A small image classifier, trained from scratch.
Data: trained on Sentinel-2 satellite tiles (TerraMesh), 36250 training examples, 128.5 epochs.
Rows from block 6 of a small image classifier, named by matrix and row number. Rows with one number belong to one neuron. Each number is 128 + 32 x the weight over its row's rms, rounded and kept within 0 to 255. All counts start at 0. Numbers have three digits each.
Before each neuron's rows are labels from the 100 images, of 14848, where the neuron reaches its highest value: "responds to" is what is common among them; "lies over" is the class under the peak. Only what is clearly more common there than usual is listed. The data: Sentinel-2 satellite tiles (TerraMesh). In brackets: how many of the 100.
# fc1: MLP up (model.blocks.6.mlp.fc1.weight, 960x160), inputs 0-79
# fc2: MLP down (model.blocks.6.mlp.fc2.weight, 160x960, transposed), outputs 0-79

responds to: bare ground (51); main land cover: bare ground (36)
lies over: bare ground (33)
fc1.294:108128137113151090104096129116102132118164138063165072131089113115092145169098123120120161102148162151077125162104129104137157172182142131126156159137144149157219154224086114102109102153169096109133180163145156143064160127125142147152101084
fc2.294:074102134041137100119132142168139096111122090129102102131151154132099130163123127218140156097144164152212125070156096067106123083096141131155112155142112095141161157097134091075127162131125139129185104138109126137147130189068070187130056113

responds to: main land cover: rangeland (47)
lies over: rangeland (47)
fc1.700:077120170123102126170096118101068143158130097137138130203145152102162101113150103161104135061081123087121120176156089087124183107142131139159123111095100065081164154086090131165120010100065163178170117179134143103164143168147106072117170130
fc2.700:134146143142175098119123129151191126116172165165062142087089090085112134096204173108166034099102127124091153144131105094123116140129175113090192197143111100131159127130122156083136071123184128150126154139179124136147142147096116142086116134

responds to: bare ground (55); main land cover: bare ground (33)
lies over: bare ground (33)
fc1.233:134145075050120157077176178071152194102117120150119093096134123072061150078164105086110137082148157161150131094112138112130143145142114161143168136116213117143208144139101132133140061091176111133142161150109178159074090183162115108071085102
fc2.233:143155125116117163104150081103106031165106084160098118141137170150169117081099117193112154139105136170133174163138121126102181080147148090150158144163100074116172168122142082154115162094078111131175133089129178116153159156097152096154108172

responds to: trees (89); main land cover: trees (67)
lies over: trees (68)
fc1.555:106108102179186120165129119132180118097229185203150119071115112118147116116133096150135100093135151087118148138108170149083061146066089147125154175115112100174174146171132161096128112156143142150133118174153117073148076148134149111132110149
fc2.555:164143099069132127096131129123129137125111160112085167136106123121150194171119124117134141100171079139167126108134114130196095140169152097108150086115179144064146107097137099204137114162189144108141110163067161120170158171188074149135136101

responds to: bare ground (55); main land cover: water (48)
lies over: bare ground (28)
fc1.314:150141115202101113167116085119142099127118166159147108126100087130122149142148072141091126175127103073148105136074093114172177179088163113102103134137082199103146153144161108084094097091126134160119133119128194113095102151136220109136169141
fc2.314:150140146125158101122161102148121136124125112104168119108151170085127132125146108124095139055111113159083171138156138146141135123088157153132163201109097092094102164178111140137153105165182142153117073113112097132125179131165119083192057115

responds to: main land cover: snow or ice (35)
lies over: snow or ice (34)
fc1.570:143176164187114108147119080143130188137081144096118085182113149065123152144139145070165171066159106097178141106154122085123109151131145096077135140083117107127167105174147103087090123115113073123103111131201076099059106132121155123125091140
fc2.570:138174153093130137081061097138107066160141122123139124158094118194104127145085138126147094126124095151088150126151139135114110172113113152114146180171087124076133095089141130201105196085158123086147092145131170142152140070079120129119052114

responds to: water (69); main land cover: water (46)
lies over: water (34)
fc1.109:199143145123111136192121078133182110100162190135177075120099104144075090145128144131113108124161124085115139119157105106108117023096181100075090122149144160144147105123074200129187080143125131148164156133057140085196114093145133063135071141
fc2.109:150107088122161096120083140134102159129128184149091125066154222164138176171121154144068102071162119167142126073168108123105109129134152092064116115104138134157088140095130147068134091130112134161156140194135159130137100135126100111082144182

responds to: bare ground (58); main land cover: bare ground (48); main land cover: water (38)
lies over: bare ground (43); water (37)
fc1.315:184092131072073098121091115094071107092108139103106201108107078089087120118100092096092136136184092085102124168156154155126125109137108179094130124136107159085090117134079108190144132122165097174131118161177134127109074114070060109184138150
fc2.315:147099141161157107140123162152133185139090141117120148187163128165172088156140134067112114174111104166115062135168146092142179135111060138179096190110145131144128128092130179086176178137161175143142178189129099074188121169073092133149143141

responds to: flooded vegetation (41); main land cover: water (32)
lies over: water (35)
fc1.106:118163162104163108134070119120105184116142146087128150125087115122179139108131127161132184124097140123126132106116190127187129104150160102127105197170188132126211216142111109097091159115163185113196185134090155088100122119086148152192123095
fc2.106:074151165057162095130127134116142101169126110153165145154114118183176160186160093139131125082099125159217158119164078178043106129130150136091160142160144160114127122116179160086126162160078184130123133109109136155145115112082122084127084146

responds to: main land cover: water (36)
lies over: water (30)
fc1.301:169147100160178115113130134093086079106138120091087151128095108165155119137163063069083194152105124160134133103137156111100162102115117162099104047099188126108129122133111105123130110128113117111098073128112138112108110109140110116133140176
fc2.301:088160118173136152202201175126166141110080155125119186110157166123105094130178138050094085169153150171164042139118146131130145106089140147129128132146187124169142105180090102125197099168120104132153148135139189095122119154099153110160186095

responds to: main land cover: trees (69)
lies over: trees (66)
fc1.395:177148104120152134132105155153165088122149191128156143097097157157087101139156073097132180161129095101124096162107136117103142152181129093081168122131154071142152144123100088114142148105106120128107107069157134100136170077095170132169152090
fc2.395:164218095068153187072101121144098146112120074111083104142108126114148130109084133149181073086150155145144137141155113164144147105094099143158114102165129203126124172096121104122114134206105105102111150129114153171136091125182114178071146152

responds to: main land cover: water (42)
lies over: water (41); bare ground (25)
fc1.115:127102105102136039079116140114133196108136145133149126102146118115100148124118068155118112163118109155160169112132141170141093202178094189160125109179128131070134168158079090074123164160140168143121104069087143188155128120141148173077096096
fc2.115:141125096125085129121134127175102069099136173154123100123120139114076122134132095139169150164152094119155098128084063173073090057142141173118119147141158143151200112115179120106158149141096128176144151149110072102175131144106080077064147169

responds to: main land cover: crops (43)
lies over: crops (41)
fc1.85:140062086125093153143137150132125153097158061163101061149076084152129181132142095065102146165142080097138126131083105119155165116132157106129085132145100184089175119141112142058108130120139148144093176150111142057115161126106134120153114165
fc2.85:191172144169164144119164174083136085124107108083130140156165218023132176175130138122129177141132128132064129157073135127055100118143113122097199118097131113132133142096150148134178151154105146120164055149121116125164071155140171149133148156

responds to: main land cover: bare ground (31)
lies over: bare ground (31)
fc1.208:082148113154164147171178083182096082124092181080164121165106123105112138119147080111187148146138125148200160158077057176131164145169170130141067100166100200134183145138119155115129110089114087126128129081135073053107152150114161137135122125
fc2.208:123124111071164145111166101154132175150140180181089139029142135085110168131109179113097103154174145117156131118125130077177118144132100163148129081124114064112170160107116160100170166102172125118115142152100086102099155185077106136110099102

responds to: main land cover: water (42)
lies over: water (31)
fc1.47:140134112168123086149107139137111140134129112141129099024092080126141165124106102052163066170109135135182114063119139137098178130132122157162135132095138155162140132106142159107103095145114143162116130195155197086092089141121163105131170082
fc2.47:092092168126195163109246097134120111123102129083096127085164124094107130158153136154136103120122136145086083141100109121118064089126174104111058152130138141131163132121100115128065132166139155082195077147095109149086140103120167096139139128

responds to: main land cover: trees (45); main land cover: bare ground (26)
lies over: trees (45)
fc1.13:091102138138110100114126122097101068141090091134172106093157152106093196097153121148097077078096117128101086131088185187158125100112076134134157100142122171119152129109142173180127151104098100111136117195111139112140155085071161160125047132
fc2.13:191163090066110166119154083148141188102145094097103128124084121154127051145102062124196158181126158102180209115134156137126086143120168156151132119111122074109123159161119141111161134151096126116104185122104154121132124184153142154129171109

responds to: snow or ice (71); main land cover: snow or ice (69)
lies over: snow or ice (68)
fc1.270:159142131139148220159159099095171198080109134103181103090127127054179127132041093133108116140129136069117099109100146093135160138112122095092171139101139158084227125091101106057109102103139133134099133133103110136172096125101153159138089160
fc2.270:118143114162179132186176104119188152081102140132115148146163161128140131096240187084109080106123108103110156110121127095118121175133142147148169110140135140032195145144143129116128142171080158145093180139121150115116130086121192125150128161

responds to: snow or ice (58); main land cover: snow or ice (53)
lies over: snow or ice (53)
fc1.381:114156125075083130090126148123114083099062093104119128168088097089176104130143096037088160119153110169162155102142092192139134113174124128174170111129160101174146140135101158098148115156154137143128136090196111103119121199099110102129145165
fc2.381:126111100140151082195146200159105235116157106075142121133154137134128177159119162095133149159147097163153088094086194111149113138064138149104088133142145115127173153071090093136155190113106182164077101142117124123085129137144208113164103155

responds to: trees (94); main land cover: trees (81); built area (67)
lies over: built area (26)
fc1.20:100115142120107055109132155102179055151088071163080117148147144120089112113088065129181098100107151141136177178114174172098188123200104130166130058113080086197146120067138087094121087117104093102127143089108160111137102154081143130180117083
fc2.20:134137171122133146147158105095157130158098073155148162133157120141169119130123058147140095120103125174137131104149102136165139189103079156127173151091077134119134177141144169152147141154079169152041096136107137162100194137118089143132107046

responds to: crops (70); built area (62)
lies over: built area (30)
fc1.407:134141173186106115137089092084059108143128101130153182121173109114071152175148108133134162090139118156141102132120121165162095110135172159140119243149157130095115115157150165111186165145126187118112104138101130167152083100147092158172125112
fc2.407:166065123172075160181109083128084139096072135151162132098107111140124148096139101083168119117061175169180166060160128080076147172137121163134113132118109112094140152097124061160095127121125138184140149121101144187183158136164146177135134095

responds to: main land cover: crops (45); main land cover: snow or ice (33)
lies over: snow or ice (32)
fc1.616:123169096093075153098119107126143137154080107153168134115122159169175075107110052095105069168171132072163120147104150126134163164078161134116124170161139159123166165160138135141057199144100081101147201121154099112160170144048113086116108147
fc2.616:115042100136112141144112126128158212047147141094142108107179153144082108154178125170130149125094149113186132083163098128086107133163123091118128105113119194142123067115089093085178134144154110134084141130098089121153055180165141077159184159

responds to: main land cover: water (45)
lies over: water (42)
fc1.516:127151119137146154118070150104136133142116104132156166112153149127131167156154120132138139132089169119184129116132135109134157108151081121157051175126154092135142171101091172139165084115171176117124162128100212129133123153103061194134124159
fc2.516:174196103143099171106142126141109094093104167142171190135123144058116111089146067104093163120084164146139179144083111179130197114115127115122078143142121144132094124128102155131187123167111144174114231058176135099158094121103131154156061116

responds to: main land cover: rangeland (51)
lies over: rangeland (55)
fc1.57:078107119123168130190094014159151145116101159072097139094114163112081117104104137086146078129130101132152140182173108130144139121140081111120187185110118096140082149156147097164143116104086128218174080167166103148111161147085129188115150143
fc2.57:159144127138119151128118140108104159150061109093092084157144136121084148138111098184134157100158198116141148111132123137058176123171139121143059091103160127089164119144173121157094075062171121181073120156111119159155091088148157148111190145

responds to: main land cover: trees (44)
lies over: rangeland (43)
fc1.597:131190109134079129183137148120141176103135128137133170086112121147128154208126181120181144091084105070098122067109084155174120103137136134054128147087105067127118105095165046133180095120108115106091112143149105131135096158154148101181159154
fc2.597:156118118142130147094168094084150126089115102142149115107145142138150047047120059139161190156147140124177136130121168111078120120138094096151129075093120088140156162165076186106100151144196091108150150084113110106110128162120137113168166154

responds to: main land cover: rangeland (68)
lies over: rangeland (67)
fc1.75:171113138126088122113095138123136118113111170075096168161098163138107102151185111159154084154111134181134161125132131190097172104122101053156092106172087086151106103106144150134139121087150075129141150156163089080113153143127115111157110094
fc2.75:138118118103128114102091133165129166125169072164155118114147155118123156127136076149084147103102129097085065063177131117058159181173157111116107117165148119031114082156171122155113192084136052137129087153157123109090128160124183026127072140

responds to: main land cover: trees (45)
lies over: trees (52)
fc1.313:141141091143142119106081130111103148105095065149112157143146101149055169123128130114097091116129100123119122114158105213109115150108100142169194118063193093193133221102097132116157151156119157114123073131141211131152111135102126107151124156
fc2.313:161123066153192130134148124105122188120147104107123046118122130153142172115167194166115097115168119178151168101124131103133105055145172085156143120093138115140125095171122080122146189124120155148116151147127165134124111138163145135169204163

responds to: clouds (74); main land cover: trees (73)
lies over: trees (75)
fc1.220:139137145146058125155080114118113117129133178167149098080181150122076101173129085110147068185103109207154111095146099208085200112144173174111186219124070123146146082143113147171149142134159133140102174128149105132112093085160116137133098108
fc2.220:124152126171124101079133149154107102129223071102159125088092068061149129050140156120105071094141122084111071136142108088164169138037138147183083122132150151103121117183082081194126127126089172088115116099134129151108116090161164166146124130

responds to: snow or ice (50); main land cover: snow or ice (49)
lies over: snow or ice (49)
fc1.244:162131129070086154192076126176138139101104080148162136070138133180126145122084130158118094105069089098135133179094094137123110159134138109111137168135119136163131114137119125131129133148154114143147163166145084060084077158098227127108076110
fc2.244:154114095072130175094128124103141136108096053129096064075092119150096114100185187085139139117167159104164132078129124157101145081136102124163186150134092167121107138045069124135101105174142131080099115149174194180153131060116110120110139174

responds to: clouds (41); main land cover: water (31)
lies over: snow or ice (37); clouds (36)
fc1.44:098092154122071104202049141167191160145094168105139136131144143098089142133166125135136052197124099128128155171091153136122133164185084186089179150125130178117087176145152150106135082128171119150083144111121145101183095141183108106160107111
fc2.44:116115136197090145087084115146124126152189080141081150159143136122118145149116183132077113143119113133069148066143158134145087135134160034129158133169151187111100141098095173100135132131091117162145119120142104184159121115124151130114129140

responds to: main land cover: snow or ice (33)
lies over: snow or ice (32)
fc1.258:112121077092149110133111160136157199124130151108112153158122103056161143084082069155073131169145176106226154133164161106113137107161177127100145175127162110119078047123128094092164140107141128095167141143092125154119135119125109077147123163
fc2.258:117119121147116091103103067144145183115072065100149174141098146117105092103116159095101082146169130151040149171215071126131110147118084111111123160159143158117111126169104158181150131117090145105099077122104152146126102106104161055165127113

responds to: crops (69); main land cover: crops (53)
lies over: crops (41)
fc1.37:159125181124231127151151125094129057114190127139119045109085102129098110105110109111145121072164157156109143143082108103134122154094152113114078161127166133090178123118094081125108124134170163099146176151080098093178090168137132101130151087
fc2.37:130101067122108138111147130109177085169126136123136081187146135175096126179087098119092159126148092150178105124099084103125133136201062112159158063141155133130144135126155110156106117103112101167140094110147150093095152121124190053130110146

responds to: snow or ice (46); main land cover: water (42); main land cover: snow or ice (33)
lies over: water (27)
fc1.599:128116120111119144163150066157174117115152140098107111129164169123093125134101077157149120135165128093129092168137130119149151196154140215088191130125159103120206110080170121165168097127159108126112166112120158117137158121130104147148085162
fc2.599:216122093144153144105138112069125109142165171116133170117112113134169138083114067099115164168128191152080137125130091113074161096169182057178108183168168129133137141116179170135163085087081157143151157083187106088154134122127125148166081084

responds to: crops (71); built area (62); main land cover: crops (45)
lies over: crops (44)
fc1.705:166123056149104117095076107111129051135133139122100079124101008151103145139074130082156132138072122114133102144083137083184130137105100151098173057154077163069103120122133157090100121162184137195119205093111143120096084155108147118150098137
fc2.705:145127154120074149059086132089190141144148168123100117132093135109067143150131170131085118133100136116124168133167081067140085150090183109086176166132127182095134103130139131159088040109191193095150107167144133176146132123136084164145109108

responds to: built area (73); crops (66); water (66); main land cover: trees (52)
lies over: trees (45)
fc1.677:127140141180199138177121079132134159104126118145094114156184112144108102133118120091119119095099153085147095158067149111122079055135088189142150229150099145096126130102114179114063086115101131116120085139172081053107132127102087146130153087
fc2.677:169104172125142166093085093170109132096073105125100092133168152135128049109085072089132117080112139133124135108102159120108123165183104135081182185133129109093111129167166119145113082110070160167095173079150099159066083132148140118138152092

responds to: trees (90); main land cover: trees (70); clouds (58)
lies over: trees (76)
fc1.68:109111116134149099161135119149088181105119113137129088139159041122095096130129098131117156179134070143086140134130135164112084148150111092182156149168156127121138064146109167111145095138162141137161103125106047111139175134161169081138119121
fc2.68:178090136128110170089105136140136125154155100106118099116091141149175122127147183084169111168135160143108157131145166165097110160156120137139188198122124136125120139137115161196074139104159104190084150084109129163103068086148130115188178170

responds to: main land cover: rangeland (45)
lies over: rangeland (47)
fc1.518:132162109145108128173054123178166117129169105113109145106164149163121208156130129178191079149113130107163106153124106155172095154178183154119147103167116123145112096143154112141150192132093138162142120135172116162110110062161153141153096117
fc2.518:135187140100108128094087165183156106194190186096132143170122119133108126106152074108125149069057153075141130112125098106102087173142124193157079084153131127109111094152130107097170121118102093099158115162149083137159133161146193161094121130

responds to: built area (70); crops (69); main land cover: crops (47)
lies over: built area (36)
fc1.321:087147145128158150175130128066143112074123159128115148153140130117106120121155053091149088024151167128132111125110191103115112132141135085148120160144122155127129183122131134103069126160116079101115158180101064154079057123181115103162164075
fc2.321:185152154133115090114113138110107143157095095112095115149123112145105105131087147114116145184116154128127119172097151169099148155144155104191075120116173121104095117113113132095123089062138092186089088137126050183171097191175141127147020124

responds to: bare ground (53); main land cover: bare ground (40)
lies over: bare ground (34)
fc1.441:130091160110078146131074126082118042093091072152122157123168186103137144094092104148142140087117063178171137124097160150175070103144103142187173137164116141188164154109126164160123198092157128079089184103195146143134133132145133133135127112
fc2.441:091093120074149133128174118147138118131120121118139135121066075148126122142126131152086122099128125105108084111133164090149119159126100087159092159135157177112164130164134127075100114098121159105097138185140148112102099091136125167055180154

responds to: main land cover: snow or ice (38); main land cover: water (32)
lies over: snow or ice (38); water (31)
fc1.752:123131153155120142135111120120149156125144158182143151181109131092192133131085081142070103092196066118139178174099075161136183121109180110080128169081114105055116088079123153134155143114148136136129170138110168109161121097088114069095127096
fc2.752:100134088143064094053109148169139171104096132149115111155157102123093096185088139101124176120170150147093120119135092111182120153180122128108143101097117134158111110137150130131157075136073133132116145113193140134128162159135125116079126085

responds to: clouds (43); main land cover: bare ground (31)
lies over: bare ground (29)
fc1.345:168153105126109076132149118115090090090126163173143184127138129045095162176176131172103147108093147149116050099156118124087125085090118113104124146095098121183205056175139144121180126116124125097141196080161122120146125181135155150105119122
fc2.345:206142094126117090148060107107090145159130153097186093141146197126142144158156106121095094215135091111114101167109099089099163154129067069140120116175193134134115104174069096107106154172119109130120095137123108080138105094139130114161139151

responds to: main land cover: bare ground (28)
lies over: bare ground (25)
fc1.426:166131116108123134199153184125156087149143125103123119108117090148137144149144109187076122124087101087076150149135096162051146179192134116097093057148108153144107128142132137102070137091149147118105140077129197118165078097134110144065074125
fc2.426:111120138124100166167114101157166148148141140105111134071149114132124125111061147105127137063124100149126086093126119125082110089131133086141120084100214132217158152136183178134119084122120174130161076151123109111093134153163082121163149143

responds to: main land cover: bare ground (27)
lies over: rangeland (45)
fc1.95:098139141059079083111119176135156093132098127114142156152062109131131076114169114074126136138142136142110199151133125068143133093160127146142128063120141141138138125104180093111141144114162181102159116134113123192165093085121149150157141176
fc2.95:060124121126114075129127142093125107130109152171096133119103070121113142138058168105077152128127085102142108116059093163057110143147129114128100117198066109050146137144092167057132173179092119153154137110093090125152151086073148119146142192

responds to: main land cover: built area (29)
lies over: built area (46)
fc1.7:119127094179164145090101140124137140182070121136123107160152153108121133133094100089145091111155109111143160124108147190056080057140131151119126152153128088108072142142113177104115120103164124150163123115130092087166178173111122126126119140
fc2.7:128134110100164116148122117101099135083112064081060094105126165108117140132167094149139067095122131082091123125065147111152148074116102075121113144108122173110090144075127148122121107093137057107089109117109159124094087175228102121158157123

responds to: main land cover: bare ground (38); main land cover: water (35)
lies over: bare ground (35)
fc1.347:190095199157181068130106094144145079167116158177162114112123118090128169096124157129089151133109144137108185159188124144114140136181141118154127106139119152095071163115164126138107131093131084132096123132131154201137081094114156098118078123
fc2.347:171113077095113068133092092132132183135125141178137157137150169160068061169140112153135156063147093095122107122120143164146127119149119128101096102091099128072167148075180140143124095170188163135139159114042166094126157148176099119080185122

responds to: main land cover: crops (42)
lies over: crops (43)
fc1.19:200162159096129125149129100109163108163159161148091047114114182175141123154097130129157114195139133147118160174157121138084182116155134132130095135160095049099121138091129132134097170186127110093096109133122165151116140116179064137113134144
fc2.19:123102151161204126160182097108121171154081144089185141114118167072141084160107116127144081174137144073153212078135130124127138138178135141132152136094122155077113113099183131115105063124141125184141133163152091133173175121153067078184137080

responds to: water (73); main land cover: water (57)
lies over: water (55)
fc1.447:114140127096141108140161095125102077172125084103162122099137116148099114120134194114079171115101162132180160118160141163096103138140119169154132106112120089112146146118109071120157136142103118197141103074121141153186190134139118116160068073
fc2.447:146098138079141141092139127135101110136124065115128134113152101116182157139142095087141073152068102142134146157118072163107080120163112138107096092150122100120117089104082123139143100161157178041181123139114178105054132091116120122169140130

responds to: crops (67); main land cover: crops (59)
lies over: crops (52)
fc1.399:166133114074127109098130117127138059107141116096112167133101124121047097143096131184113114174081109075060140108161141150103106122109113110119056128156103140126113096095144089163053112097133136129176109090175100162090161163120132105098096047
fc2.399:144128121085072090134185103086129148155171144127097142155133166088120141092139115153162140136122148168173150142065146075168079120164119135061150120117140097136083111145178145128146149176124150097196130074112115123138177105126044077113112152

responds to: built area (62)
lies over: crops (37)
fc1.332:074173134107174170128099135064116132113114136154151140093116138108096116122087162078157078113085130087101143132143161109125126152083090068125054194100157097112148107104130145159168104143126096105097167164174088109150119084161093139118116118
fc2.332:147155083111085110080115160125071137191124103124155116123171112110220159127134145173159081104203130172113136151114123129093128134144187163130179150223119156088139131148161127197156168171088121121099118112143124135152133132120115100117145201